config.toml
crop_scale_min = 0.7
encoder_inner_norm = false
codebook_size = 1024
init = "torch_default"
residual_init = "none"
lr = 0.0016
adamw_lr_other_params = 0.00071
lr_schedule = "cosine"
weight_decay = 0.2
Rows from block 8 of the encoder, named by matrix and row number. Rows with one number belong to one neuron. Each number is 500 + 40 x the weight over its row's rms, rounded and kept within 0 to 999. All counts start at 0. Numbers have three digits each. After the name is the row's rms in percent of the matrix's.
# fc1: MLP up (encoder.blocks.8.mlp.fc1.weight, 768x192), inputs 96-191
# fc2: MLP down (encoder.blocks.8.mlp.fc2.weight, 192x768, transposed), outputs 96-191
fc1.571 092:551463527498427484592473535441464534506454393511588474457518526519508515449497427547493488556499460527544439532525538445526471480568531503568474453577478533514490539477464454489536543604491567501499523482529540448488451452451579509487522542513503423473420517500488493485506493490448521519
fc1.572 092:556445498515496479468456448515498536549426482461454458530481557515489570450512508470528459432497419475525459524506479483521476549433507480438478417485517578474478450451552484507496495440486462545505528506496438534500527491488502517515465484524498573564534485417458498494444559518522546452
fc1.573 091:452498528455492502576448479501555474492552519535505485486502463449433488458434527541494458564461507505481525448499502491465583515569495502496534480483434527522535500548517518457533497455470509449492468427483437434466435519520476451534483517463477432523486468528456505568517427521557558454
fc1.574 099:489523525478456522546537538418517507490569500547484506457483552505472436511590459453445488481470466542504481483456477461490468470501529474516519457532422505609577491540513541510492526519524424449523482549522554462495452497516551465509549527468428521431556539470581493452483575535492451443
fc1.575 108:460439470483456402508501500511511563582471480472475518491506446510505535502492446476532502459509432526593492546478455483504525538507523524431538534455520492511459506463399514482487482492475495547625527515484527505513536516530458540491507534505483611453548499480469516515506472489539494485
fc1.576 108:461440528476515484454533524499456488501513576509471477504494512470521557472459523497522541493480494508543546466504501483499504516563460464553540527523480495475481522518544608501489510521514450527502499439512717523485512501493485512483457467471468391493458527478507464518500512503512458535
fc1.577 094:510509440507535498474622458412491438491544485523471509430446521500459552526452550506450520430517538540447491615517573515484430539494597530514556466563506522511556492457446508554475513470501551549434566495570394479473549450479494543458450489504486425475495484491466503525503479488500475583
fc1.578 094:482486516512454503542522488496465491507464489524480500471469435531487535531456510477503514489538605530540462544469549505417490479508477515488486527496493440523484408528433540538498541495473446529495511457484445556539541480526486508496448573499481431454491481542456549524495525516490561452
fc1.579 097:553487502540570547390511504460528460513520467529500543525486540572596493509551556523543512521458524582472485527486573499569505517483466464525492547456466540483445542555507555517471469479525455528429601456541480510524480455480417477496489453526479516532487404473492540503512509514484496509
fc1.580 135:460438468507475507553494453388510479515481539473453501473512551516522494460525439466510549460502414538586534514503503457463509467505514529456471485485495473446494529499494461481554497547472507557490504499561673486528498525554491508418410517467511474475505533503491488473493485530515469423
fc1.581 097:483451519474509450623441561487512553534518475504455460428557531488525509483486489487430521524523510564512520505498481422561495506525475464515475503473541485604601513517471490508481544518564485487490458490485607506471439499435549445514592490506493444446492491443489478452487528468510428500
fc1.582 090:456457495512468525492438479493566515497530477473511537432462425488446476533449513509400502431504487619505522499477491489489494579463476482481546460469530495460455439494490471536509512451538456506549432511485532446492485449524567503490546515544541525469520488519548520486536439446447499468
fc1.583 092:578471541448452527424529501409539418449576605538538534454505468541493459477525504461520487497483584484469463463577484465510493462514478493525452519428494438437449580496524526488470523480485454486551487462465522440493535501462467508512505489446413477554517476496550512568493476468534485481
fc1.584 114:503437435440502455576530511456539525543516495485501459522476528502503526521489477484445462401481466413599483508545501481449480498508481499561510527471487492443555559505456567497483551513503518473534482510447527452431496466489475527536531424517518502519511446454516483488522528427516474510
fc1.585 131:519516522469492495382531505636508466481548506492499469505507522503489493553483475487491522466478558573449538493486530544424503505493529449469459487499522365480514386529527488495496488462471477508526519416437490504452462477454456462506538535523475435514477469472477517511532527503537480504
fc1.586 090:463454501478471524547556567491502466507523412499506513515511516470514568460506498455478524437515599395541499445516506518431521474494467508500426512427518391383505511500521498504493523471505563497422535555445475469413531463485439501513496432549503470498468445521522486478543476509491547507
fc1.587 112:492441525491518536499500481510509476483484448526460533473472575514466499424464497458506411507442610443484534543464501495563466480508517503567522498490515575513518472514463495512489543443496502493520517558508415506548508528555502504475475627513500498558533510498503528502396486537522500481
fc1.588 101:495470463472475515542511562599499445497552538559518450535508462478526517548524485516493480499497506495488480492491495472455444529565499517517427479526503399485531487464435486449500511519468540469450516476495586440499489456440470485532518454538467416476493394474484538530529498483485473504
fc1.589 120:491509509495498451443484529511513467529445456451468494510480486508565556455504542522520485553500474529598490433484513423430592489528496437411537515490581495524535504494505516473451492481473461469562541497479570496438474522512536551503512438454530608535529481442485501523530498526512534478
fc1.590 098:464506451433555458537443550440504558565537498447464509556455507470498448495486484502466501523525511506456566602472501537481560516426463503464473521496516476589483533571555458493471503525497458523596582489470532474472434470467557524529502488533518536503520456512489426503576386486551498439
fc1.591 097:436470568547448489593526413510501504501546493514462475495516483493475538548476475537516465449490432455512476431481575493448550487508530493460431525550542490455431455574523535532563475466475480482480560533527457474513502461461448531492424583540489563489475516454458493519488552489510444518
fc1.592 095:489508558529455537385553516513516467491492525501497519459494487451541556488513436449579453535466481480512517460462548529478480514537457515557470482533560495439467512541516485576522504460581547469510513518491399559446509548537478473444442497518440520479475561463559487546601570556511495529
fc1.593 115:490500512433539500485491604473470505573510456531542555543497503504550453483520541496488509562493506542472541502457488454492500536562519499528488482457413515456524494512506513564467423522471530573530552458545496532472465423609439511470549497389471507471500511530455578419497496527506518515
fc1.594 102:469505512521482518488450494559434684495436502554555514479482467509536532502488469539428494485434477452493441538427520525477565504495480454538494506571527492398453513485550532509423608532497463472518556530555472483533465522484488528501504478516468524507502576422459507490501509453446458499
fc1.595 097:478541450481574479555459533517484510514506527555572573526557494479492474469465525551491531514493530440547538596532380510546554525502544560499503516533481496431557500475497516468510451554459475522552522505435521514496492480558470558472514507524430524481518459461425480534552521523482407537
fc1.596 103:504483461516501517500507442637514536490538446496515490484498541507454481483524528534485500588457654532548481509447532486476469478438493503484449468468511597525446546477508573509488489497542538542479506493522425490453443506508497503484509561560546561525513514490496514496472477546461538462
fc1.597 089:565503439522553427445562513491502428477559520468541447519484570442478527484470513499538493524499487469457555563490527538525506457477510500482516493446446489483524458505486589560398567466487479485483498562519536425461477495472467475508466540547451512526393480491490475539446482487438473515
fc1.598 097:492490551502488466439510511519499544460514484496496483489495527469528542466467501468528543552483472522570421494459552490560561505555507469476577500511566582492551453487549497530477446427513455497561601526529528516491466503499502572508463568560513455521477515494538517544509543488503490485
fc1.599 097:537529556459499488460552533465517458514471514499474464486497511477526485427497460471491519530547477560520570458513546503430488572507500535492440451428544493408478453551542472446514518526473531525487495511564517475474502501572604465521463507465476466453455514420517448491549509523507477532
fc1.600 092:465526499464507496523523461565485508521543492595495501499479499534509562497489522505477496505511540608532476495495524444494420473471554505496528517519496423477503475439449552451485498491523501535545565548473433528486492427459435536525507471522514625507572430478529499488509554493492388504
fc1.601 093:444534545447457472489557517398503444501585526445519491492523526509500552529503424527474548538445456507510481466518528530503541520460514504492471429429521452445543538528566465479472434508460485531487483475522456513497424539464529505492488556524501500467489440463491451524522597483539513499
fc1.602 094:459502505457471519515527512454511473583556464469442512492507468552429523529505478420423430459551505515490474539512467536520486499544432501467496482547495509490500493521515534404483499473507552489507506550481474522551548470547498505507538464636467456503447557452554507471529550538524544534
fc1.603 097:502544514514449485516453509405555467532488590484508525443467494509498544478505398502510471568495563551512502465475504448470511466497489505452490583510517618535533426583464497537494509429575476490452541493505450536488471517511507516523486548499549458533550534491507535519475515489548524568
fc1.604 120:487429509532522499565501494604504570471420516442507507532548494455529539480492507466467508452522485513542484475491517507478544535493516425427573540504520595557548532523542574508466528475490456559510513469464527472470463542478511499524529465526535496560476464491528514533535482485544576540
fc1.605 094:395523464508489511434538491369531531464463489459453569507459504515511519455484545452492553469498590500497594491521484525520591517473517499473468417442517481509480518528459505527474447413503458539530596474447455479447529471444480545446514442505481473559435442497405488507421445527535493420
fc1.606 096:491521498447479509506495508470430412410470499462484495526498503531481511506461577548471527474440515564511530470489563537549491587520488521511509479479507487503502437525538507561514509488431527511507510527529491492376516556508516471461410511493519508487499448448435561587537535503511594471
fc1.607 109:494435570492476518495524507424499515494462520532503489495512478487486582518444501528477457421490378516516485547483524490532446543547442515492496453490472443498494455501533559481509502505497534452511518497504546570500495431497465449469495451542482507512502463449458521497487536474500483382
fc1.608 091:542492498551577487384478445473448462474490512540436501537502526495510454490489508523498450482496577562467558499506507544539417574455473530458506462504462480454479538516572476466436523504496562487471459445483475505474529522533528448472438444407400502526527455508485538473515481552496539459
fc1.609 110:480453518483531507475534456576507489466575415501479521541507447472452484526488555509534507441536427478523514480495528554471515529531517475555520485510494391462469503470547510472535468505418518546478538506520551477436541522496519482508427466470448582487448464545530548522566478546446492487
fc1.610 095:540480555547502436460619515463495554525554494495479451530529494516491465497461460469493447501544488495448417529508532488514470540485448438560455498457443461483469414431523541560495427510482427516593550504492513457514404508528552535505506477511517508448488488471552450530541439535528448534
fc1.611 101:532493542457483532493481471450489452549515629479471523468518482467471591459461487521464479492524596490526481508510506532464504468492501485486498451443513449553493537518453576517438500404539528495470446494485504502495504495478428507580517440452473589504533472492517484560523522493528585471
fc1.612 091:501479541527503423418528517447492515497558505439471503475537491534516448557497442409500482505493590522442568425499510530454544471456510511477499504467501401565575569472508435524491556461539478517544484453475524488462490476492546455525558532453484532464442507529513488502574486543498475454
fc1.613 098:512434533494493555557523489482539470444433508443489467541531468495492497458489585548512496361539462492484573465497521503510490482505509470447488482543526570468522551540527539460557466480444506517475506448502492492397553497532537458563492533474460528543456441472498517510543549453485488438
fc1.614 091:473469554438531521455473489630555545580454561556489448513545440494532503534547500479492476521578530555524462487495479526533468485544493492458512552481457503446463450432469516451516480539510430507523537500498545488470419492498566499524502546553470533548511508430465524507530461400544453457
fc1.615 106:465475441450484420592545523371527530461551460490510458521545527504500500543486523463479489526475545439583509502467543455543509494506476507546438435517513523474523594422560567518480530514491563471472536504470472538449399495518475520467496509544503485524481468485519445467503513562489452501
fc1.616 083:521486519454419521388508475484552507500551442578481498491543481459536472475485456510462404410538520493443471499507478517481406489475464457543444513494534522416437496495542545474448494461462524470527524497471332530509495557521541531504550455526510552404457570562493472512554437553482435509
fc1.617 110:454490530469512413522552510547497496506516460480493505485490483535489469564507477489529573569494490516597551486486541523506510507477524520524565544472441407469463467485574590472481501485505501552583496500522514499466460506506455523493489389485490409469498496518489459480505511491476386531
fc1.618 093:479463528497511471516528460520469550535521429448497558576531535508548550449452540480486607450491480484513557441555470458535540522459518483496421500504566496564566481486519526504479502473516480524439531559456520469413513501485396475521512473522505527538479439439553454511520534477458463495
fc1.619 088:461482560449525465455535486454541532489493560552494502529490469513476518453431500503488452449491451517440554539480474478549477510543469488592511523480462494517454501493541585505535486477406518544524514481468614511542532464499487522472454457483438351490406501469525487537493500532483442486
fc1.620 097:482550496502434483472552455430496464518493587476531486537437504492482572513460473540507494585500428509475453511490491551435541545499485485405482486542540511491485346512521491522504454401477486520431553466430490546471440495460424518503463526523475449505521464490471553554495512487524499474
fc1.621 086:476465513525467558527469509495532560455556530500456513493510438505529506539572437447406469560483508552469528574468517591474469457529442571503388447462512465516472505548527463466529453489518561461466455539486532544529461523541531429490563412517530462515406500428463479492496480529487492489
fc1.622 094:539440535528456511501457540544493487495533498525464525530474465484467515459517506474580502583514504542541519424467545510457513501544450469526435508525513525442418521499513508490466485449519532438514507561490483463502477503462552552468471530507502588393540493483584452489581495509461497562
fc1.623 116:492438560459517516676541494602515461524536447490504498562525490486496438450514445489534517513521486465588522486506498497378467516502535505492469513508535465450477579529483562500526502521448522541529467518503527492503458486537546536483486551483507449502492491533531487509514499517520495514
fc1.624 101:481502463472519438560480539464515406475500485497481483472519520459491583498531523483505453447484475447441554462444501445535503499606520462514456425448498449531551537439505507501458476504532562500446555504512507507482474497468503505456449467490509449485525441489499512509474467513525546490
fc1.625 097:532513498455470522396571471541475431518446514427563480509486505433423583555496438501507565527571442506491470483464473459531490477540548447477500488463495533476542472488499466507536454497535540554479601545474517444484521516429582491536561587572458500524490490438582469499506496467575517541
fc1.626 102:533518520517554560449499474471571412470520501475515545391524479558503545500468478544471428541520445482498527498517511472540492442455500528522497471449480422477513511477409478455534543475459590545483535477568498518437531531546508504543470472530488456517447525501482524540485470530440505560
fc1.627 093:447494489519538519452433488474493501537516524506474517527483543458471587468472434534483456494501481476434427624458504502455479471435495497539495482502496547512539442526478529422525551486512479452528449508433530483565562490463509492518524442472542506470529544392532504511401578508481474512
fc1.628 117:492488447493429461561500543343493520522519548517509488483461503500515544533459513481528471542505475504506425505507540445493495486572512523501459414465510398461445485451414509511498496486436496534465534519467420496492493474486440480501446527489427464449540430552492484486488465566468501450
fc1.629 090:481467486447513517488471454525475449502511498541504477546500506490450518471469526455472389405496574579504442393488550479520483488529525547487500487556520581485480418506409436531505447532511524498446575472475529491471507503523514482471492493476495449523425473424499559502512454534502486519
fc1.630 114:512529458457491506531475555604487461514471540476511504509486476520486460482566435467517529628506580510420539498458504540527547472553543495520579535500468520506524502496472507500461454485536478538587529473513592451477463527510547503534487493472505448518505501528544516516509476522573544516
fc1.631 096:483469486476488432457494458467544509562537444534521625493545523447479497482458485497462445519503445570538457508519493395445461533502413496498468452489496507591525505480510458453470526486506503411519538517605529500511421525487485528506480499492508486508520449507525438492480436542410498521
fc1.632 105:525442514463447488429493477414550505497467532467505483494490563513508489526453484488480489520548551533590481542492492519488525456488483465423526511506537564514572499527552523528448505436557488541501516480468578570492431521506488524530479585486516539550515564440537500514496550498563557511
fc1.633 097:471508505493450484484518517424511559508507568483509502472537516484500555536517359539507476525503475551454487500482496504414459430538502488444471536476517427509522476537463563524465509514523547498484483451443485464421436485475485496544553532529499510469486474513493493518534486432571440547
fc1.634 091:532534491521463490338537506498552469543468469522550474496527546478437510548446466482528462485450445531435567536500439539541495504550568499560530486568492525463543498454508504503458568480536484541454523494517440566531549542492436504518493513542517503430426495546464511533446509532484493606
fc1.635 096:437528514448523543499530526487489463568435550480499538524524520435505524469460490435523508544434432458457554454566492522495505513557501493508514490547535437523424430519462563505548507512543502506492593551468471456460493467543503502529511521517560550507424542467466476559494454449468474579
fc1.636 114:480508556474423509500486482505456484511414539546532469534492530474482543454484493465475506510483512493478507479472464492483498532467575511514535457513489502448517535446450542449480533548525548502465538548522480517508489428472472437537553483489529505566447517428495496402484556498546459524
fc1.637 090:438465536513458435552418558427494517522462451486538501477530614528501543497513468495515486436412489475524546458516515438562461518457486530560476449489481502545572559522536470486532507605500503467471499467479512473446536509438458485536414498536476325462487454484544516458485539484470492518
fc1.638 098:488441482493469510467512438474545615505482496445493595538502493556477504497543525559465441451495515525466480523505571533522467559480563623483494458512407502566533475430499481581454531554475445528518511551497448514442484446545496408515533505412445505485498490490462499495464500495441566503
fc2.571 087:474447540464514457586540494572507481491494528544498451464481490399476565483475464506482466530521521521522581485480531582511530441409511492516531499537462431501584431455503497412498501479532535477552455478521479444431529512491485494465447444536499359514542574481489472525510515533509545528
fc2.572 093:558448521559493553508540447447508497501496464536503506551515487593388494521532538519545485484511476568494452486496576540513478455536553498462562616519442450465550509603516492471467529560445603511559556509495525448503497501489478493528508447492505480501524510550500473510457501521494503467
fc2.573 079:431514514486498480529485444481502514465492464532442473465447510506553500513448481424469437518548558557525481431524492500482522481474476482509516495507507509510461526495494464501505483530535552491499578537545554460412539439465493465564474592472485369527455598527532531487458507459483557511
fc2.574 085:505539516483508507566493554455501488507541539484529486530469480515498486534520516416567485462487537411505617541522403481547460446543455467490460489468495497456447528490514494509536494520492445488480564476492492428516596456517523557504518479512540492501498498414476479446486529451480526462
fc2.575 128:542515473498468395489441468461444492526478453447553472470461518496498419513475487468478544495554486490544491541514460508506506572437503573496417468420466478574548523506503501537533472498502450484483497495518501499529570461470508423482495515523494560489448526429522503575549487568428494500
fc2.576 122:527474537502505538513545504473461445476516481500522493529595502555518463482469508472516497441447482521489428473478488485496468491511531498502652515461438480445493531561530510535475494498451507463547515494529419439582380496478491539500556437537478440515507536508482436513478540480521482444
fc2.577 092:551527458480492437513482536520490461414493519579515533455531431453509548418483503538522419510523560486529418479465460492446478518505574526530437529501493529448490446513446503511477524533510539484578479525475510463498467520560461517517487486549480413481446422476530494498522520535497441488
fc2.578 114:438471504477500495563505477491488497471472528463502492466532484529551486554515514510489472508484518476490495462491490517420483558468500591455520541514471523461479616487466582536506518498560452458468457490468495487526394468496471435457554475460484549462538457494463460546449456426508552544
fc2.579 080:477510536497527512500554485541564518493516509559546491483494470531426509528529526590549537580493524433454449391444535520580447481602565493518507469448494403498496490586509529528576548479510435512511476502501532549534488511588441496472511542508560499446516498555506511531560578512476538542
fc2.580 166:515487439436503521531500485458557547498521495460500498531508528422420421478476541506525528507514432492474366559538467522507543476512515573492463475485536514528490547446474523374532505521481515522527479493542430466557461516489536546500479483463478527454537444505502507479519495423450512503
fc2.581 087:453460514542497463533597528485568473510508506496459538522532522440470462477470512502446458474495533449447546559473487537469542463446503488547386526504525530531480481444539458446502481508503492454509537513459480452545526494523484497466438491496459397547465501555484495596526516495444547529
fc2.582 074:488471507492482539554494479514478536473472419506456522486489513520529474512460512519457562392500560397512535554480441486564502493515498517491543509435522467476521539456516532473465506497449442384504490444487470471541577456498560487577525549471452570514527479477525447566491522496541564553
fc2.583 082:458512493529438529446468525468510493454444415532524498525536577564460475467456476551554474516499606500567458494505571476445480478453526431478551488461465562547520483480520503486480506484524419553553503519503485423454511488486409531437451489521566480522515500560444460437532506452562494536
fc2.584 125:496554469497481479507468488560507533522523527536488476478514558515524440569522530495531519480520519540472419444506520515517495494533530500511544523278523417486510539530485559514485515518582544483552460472538468512459513505521447582589531537461533506491489479511518489448516534528510476447
fc2.585 126:515579553519536506496527412518498495488522483536497459464470468524564500476505491491511485527460507480495675487473492525499492516503501524547554520577461526526563511607514423565514490493482484522484490518404487466461549506511479444481531538544477498512427493455483542520493501558557506516
fc2.586 095:536488475467461407566443479564500453490551570494496528455429522515446494523486480532559501437547524531490418526461494495491483592511486505509451450462463535538521532517540528490491469474484478462495537475516503585533447521518520528460512496481471472464501441484519436541487474551435533538
fc2.587 144:497520588505511561504619505472468512479574499593512498447568516522550451506510484465488480515438554486599467493538496461494481500506442488551553488516542466506541498615495466543478458510521470474514488516488492424435463474521466533518532496548481435492419512470465462486550598508589479520
fc2.588 112:539473458507492495529436462480533477484492493514435539481441454536464576483445525521462517515475497442474488462439502507487475519471524553495560565615469457477477533390481475464505537463527483482511514495468487393465445469447507472514491504465465476524513499514491450582468438555396507523
fc2.589 122:460585531521511509491490615514484458514533469560465571521537522507492458488516495496502479493459467534541482474495549543541486518461488472536373543463522420503493456487497533490456559490526533500549498520549587522374509506529453565510516601520476518495394551432537509504490492461504508481
fc2.590 082:509499514455487483491455442524555471494446523388506563513562460483475453477550476506495511531515528446493466476445496465525528526435492537466452527466471510414482469484537509456456477529450459437448479521473487482518502501507570470515486538434449563530473511501461550543472529498482576515
fc2.591 079:533505528542503465464531494545565557471505588592583464502481481487477465550534555511477484466503494532451437560516444517468526482500477534481552497491508542532476519595540554441611525514507458559470494436400501504561465434500539457499428539430528564525451450567540501481494536503514562462
fc2.592 091:482487523518456483442447538500517531469511419583511495505499455497508473518556420487505450528545463569502482485492516500476547489536528490477476552516492543544481496549523517478549508497508528582548433470472571564473546426504516509505491496534493490480462517499570466453491444507509489495
fc2.593 091:461512496516525494525506497542560501481492551523521465514427479555513497545397547536501505496467539448496412501558531523530478479499475536496506496456484415496554558553507474542627507490507490442485473487542514540424454466486531511457514524554538527474460540565473453583487458495543501528
fc2.594 087:484483518502538498473503523422480679501555522502554458532476523579516503547514480484575467532486511568461574480520538475465462478602509504562522429422467474561460489485541545494413508532528517550441476451474515525522531508532480546447507562554496546493513501562451533547531572495514543473
fc2.595 082:532430494512435471562542545513519546550454490439533503484491480468516556502480555534413511446503566527500450455479474460500472482454548495484542498492520503499462494530485447575500452489482533463395469506565546553487480444486474499468472469482410539551462490542436455526569473520501487574
fc2.596 103:471482489554482590522555503484506504527470554512454507464500515642596422507523549518483458506498514472451431492459455456485478452545538536509548463379487475483461488492437506566473467478548540460474482520442462635497480501479515502482520489508546511456497438540486535517470547512516511478
fc2.597 082:530542526474468380443438485555519474466524486500463518507503478405455572508531549468454525494531456457514464464505525453524559426508534513476522470419402498472512550520495454439495517513441499547529525463485504435503540452529482528502497480529529571533550513548458494535523481528473472509
fc2.598 104:470494484489485531428564490512506513489463475478542492487561435421476522492535494491481491548564468487459534498485473497576503484423457519569558423551479486487490588457467506462509468520524501516509531485520444563602425484490469491495556434465479460476530571468537494471499494497518492537
fc2.599 097:567545408511474496547403500465485503518527477474483509528423456462520495546494481479579501494572462492496413523508500520519484554508535490475408547506489484545531537564580492467483494501545446522543522452470455505557504515514510485477470526464563458500509493562473542550554483538463439556
fc2.600 102:501494489529510558543493506427504514483505482499554470547537513532492521498574538530483506486513530399501489459469486493475469424505513544473585548522562487500518509497440468523523510533464493431473514547524531600533530475463502510473487495498469652572503473494451502566488451536513415526
fc2.601 106:568535394516477465545458482555444467520457508453544489537504481479492481473481436510573551553468476488451485546494529522508445551391515565471486529493483541497484560539525458503524470487497464562542547428519503482590561521443532492461433458410541525487491472471480529491501451491449516525
fc2.602 085:473473473511466498526548506535510502530475537445527523510585440495479466516439475557552445467499531466452510492477471512506501512444523454424552543539418516505494475496544505471568575496423483524470532514507500449559503460519491537515519553483533530479544508563501427543463469484501558593
fc2.603 114:522569527511456576506519501591514506508549492524525465485527532510518462463524459441503487537535560550544558465490492499476499490549461489544477513586490437525547579525491476532553480468430461505513460491431540402493500494512515505465472563582512475471460464460494541498534522519548509552
fc2.604 175:509628559499470501501501515511522469487518482526512553532531516569475440496454531491524490465520467482527517533458506473533467483515494431478494468530512459489523477477499531550470509532549530507529450518525534482447572465494498587535528507545420554544437456477516524518556554447625507465
fc2.605 081:613536471521463520443515522651528504518463494520503568578512508518487478493481560474422576440484581543533425504456517501521482465450441488489451563506537471569506484522497450485418460565566564512468513495499521491466496458493477490515523569462462491497477537506441497447490565492597506427
fc2.606 091:456466546484512546473534478577540476501483477486445521564474479523521446487554533571529484508406540478477473447445470545517494556440566520477455507474487514480550539495542533582520477527541566554461551483506496546505453473549421470551514455544491492472482523578484466476495525496516600512
fc2.607 108:516492537474552544472472484512535429501506462435500515524508461493462508457430526522470508505490396412445533554485477505535532538467497488513457475607562529479518449492501500545494484500453502535484513514504457492509505499493507528557501495539505634469495488380497539453469499409504471500
fc2.608 088:505508487518545482410477554494464538531483457514451525522514500469490517459454497457488532473517511454548436506558553435535527546610523517556481461522453592511470476524510511465499544522485495532545365506476451501453504552479502520495496556526502510535518502488498457512567537499573517459
fc2.609 095:491486577543494531498628488532516475499521490534561447538510507566469439486525544503544490472501496522531483509514484494487478538542491461475391526477461562507514542575522506491559495491524511526508475484416466517543435514500464479463540444564497486465428507544480508493511614535657508426
fc2.610 085:504554577556513462459539469523535512534508528521504541505513499485557443465472505524527552493502436514574562490474504507496533479536501488557495508448496495482478603474525482430567513511542438552521588536462471495512446450494462594467466538464565468498539525512484481435497495541576444474
fc2.611 095:481444417466454606463494436495464477475447503501463449467558442491568512477477505490475473486493574485514525430498521535509483482466433488488470530563439571502486536573482503467484489503532440474561540480462456422442525486518481522528435541453502489491524524534497435529485429417500537543
fc2.612 094:486446478513476504405437476548560501521451481480538473506501536469450486554537501529539532478479575520448479532528545503474487493511514537468386516450500630450419500492533564465533494478504504483474516503480475481609537504555519542496464476438475499485541522540481481483483510447459518448
fc2.613 107:498469434524522522517469441533467437518487495437515534515451466554495496463485465433592536424522523473510554440476468534450510559451412514522385485573529434536497532513481502493503506510498440482530551483467472523473451502465534482417444413406509572481507468535484512455503463452490442533
fc2.614 082:424441449467470527452481534448499521477498469593552472519532448513485491518494485511545476461504509478514514437419518473499510517467521552488559475497496584428482524533542489504490487513445510486492480502499449505539641469458503525450458492466529555526547457480442452512543490466529465480
fc2.615 116:477500537487536451509531460557467505536480438501512464469462514525498496494469501483431470534491518580451638547506472503487496530503509490513501428495466438506496399536532493458514521464481550491529447527543517480510594493511476423487567489529484462520512493454512545603481492546546506526
fc2.616 087:481466470512480537452474476488455445515492497543590497509494475568528486508454533455542425450536428539485567562412502471463503482571519458546566528490463445467513482511503556400508551519523442536532422470527579587463494519545481499427567511500536523474483506482500451519486556537538458535
fc2.617 127:511494515441531472536369505515492498511495491458387478499449465538516465488513522529437492521459509453388513453525462491496522541516499499549601480483462441501423496528511479490486502496434520536476461526490455408458523483499475518531475586504548521501533516433504554426474410410452507497
fc2.618 085:511507445550521489522506494486458475513539507467554485505468478493487442467553549501534564483521498523474409466483547502468481513545445550560510535485526452486416453431553501483454497494505476397573509450492454592515512491548497519532470525501409507472432496510449528510544447480419495508
fc2.619 095:540433527517473573461539469500495496478484509478496508521495503557577513508482552529448527500459467525507464490473489538506491455444517526443609537514494466446518485475531513621472487455620529509528518504459438455491347489481496432518503417495502486521499569593502466592489538515627478497
fc2.620 125:505487481516467511456488459591487465545478464460520519584536508472498531476486513524484475514462486453412549567508523453502541493499486547489444434552513484470588524607476462565485462547395435520534512541495476624495601527464527493468482443496467478497489524524488526455478501447524476495
fc2.621 078:540427518529485503448532513463508501452418420529480508514423554492506449489472446496520530539493483459543530525527525447474499498518470382495473484545485561541512438498504455407528499514464476559541513477492426557528508473537459544496616571531499498499440519528467507457563484501509459497
fc2.622 070:459428518504488551525473547454469547461465477493576472471551429521464502566548521523560456478503490457491465486517441529508468510457554546517486443560524473448512464549524574465541501519477469533490470478484505512527550533466534481482530415439544559488517512497517518466495495493498513455
fc2.623 135:492533548470479554459510491495542494465488542521528505525535503503465450501523524492496467494492457495428436565476487489430490488519451410476364530511511577466541522450494570410532493451577458512460510515490466589512391472514479540439530549485448438491464455502490515503517520530506515471
fc2.624 117:451427460452484537528471534481521499465501489534493473461487512498597520455490520495468522511561506593503581437480503478581490526457496534460385541445484521521504522446442481441477511455527524466546495492460556557443443487511517446483476570515514381491484469534471445462489496558487471495
fc2.625 078:482478491463471593539447514384486491542527493530502443509511458517506540508503499587465546520558478566525572484522498560584467528493521529506437456556529538487527493505514564485586517502475501476528562482485440468467439493498486446473532387481517419543460515514484536533497479542573517479
fc2.626 084:521514486511500539497437576445494493500467486504528503492505498555496470477463485485484456527501521539504505438461515471513506437570549477447480528494500592553510465516474478507518460533463549475504535585466496542502495424524443538462473459521520537437450467480458460510524457501531496558
fc2.627 089:497490503510483501441489513488561563489469537499453508539521483525482420517524459487436463525556497494514552488486509523547510447553452497474493495471507496434517592562470580569471553488451433537431484557516444480469464478465483506535535566477460515567470540459479532552409506455481483445
fc2.628 126:524541468476518409486546555595480553522532510493605506521494490464446449529549519538506502494505566467456495546527534530517473589446511510516412515481533482587521507568540477562555501519481460508510491434477553364448585499503512557504482466499511564517457452481525488424557500539506481498
fc2.629 084:489462453540521501534586475530487487487505531592447527536441467470449529547415471450526468486526552481490507468485543528515478476427473496485450495495523441456522489431469541541474474468484583459506468498510463597440533512534425486453484435468499436498428579540510503541505512583474533515
fc2.630 168:496491517489489535511541435502540456462483520542537463495486453503458578525451495602484494524475486489505618515500497527486524483477485521481580464593425547503545535523518482515472473481417496483470479487465482488571482513571483512489479481536449464525497491512444524468456484476568547518
fc2.631 088:430524476500534531524428558521438557498484461519515524480500485452495546457472473497541510529500474469464507509544530509501474502513507476458532510565501523554462546480511586483538527477526454509524449488432522498363561504519503512527525479479555422491463492433486538433479510589403483463
fc2.632 134:481467488466499496488534510451479509497513466474500507501496521489545474517510485487543502496437520498608513448495498532516514512428475514423556470550508519484499484425513494539500507514591465526495441514425467502540474521499570457451485504512523462492537502521530449532519491457468510469
fc2.633 102:520503535511449571538407488543445537493465481481451493491461488511524492455416449496509480525523492463508502498501530442505527591457513506531433472572490459483518491359465409502502518517450452509531527494498488518463510516444573485468522455504503535477530496428498546576555494563522482505
fc2.634 084:481481450458432547478505457501531529502511548479458494500551453525523487474398459486586449522492409461506407465501557504508490522564489523491467447502503541530497495502550508482448499478500514513503533483524508452514427492512444579490486487485529472455516498480551465572468490500530467556
fc2.635 081:505511539477496464508507471479523507513518511556542525531460459475483543566494510477532515525495502457614468470439478481425508454518540492493522481492519563507490456487474448455484509515542529467460489438470553497532517549472505526491505462548482555516443537549466479525588541579556507503
fc2.636 095:481453527520525463540548534558516469551582500565466456611471465531510549493470490506486475531509414465508509481502469490540461541508515440478486559517518528509520573558467503515570546486443535464542565561482452546531517471401546491468524479494522480511613497528491504509575488458506464530
fc2.637 084:513518473540503400575497463504527483499512536535441463466489473523507537503459477482467471466514433492493513549482591479548517517488501494588388530526491444466513418432549432513486481428545512558487549498492529466431532507530540512469524580462476381470478488455468519483551523511477477539
fc2.638 087:576426528522486438495431493554581538463541530561481495586510432568543489543518563375558485478509506488508490516497515462501470473490485541495419514511529463441492540467497488448468522489525493455512487447530508491439499419553499483492505473488469540485446467484492473511495488521478544453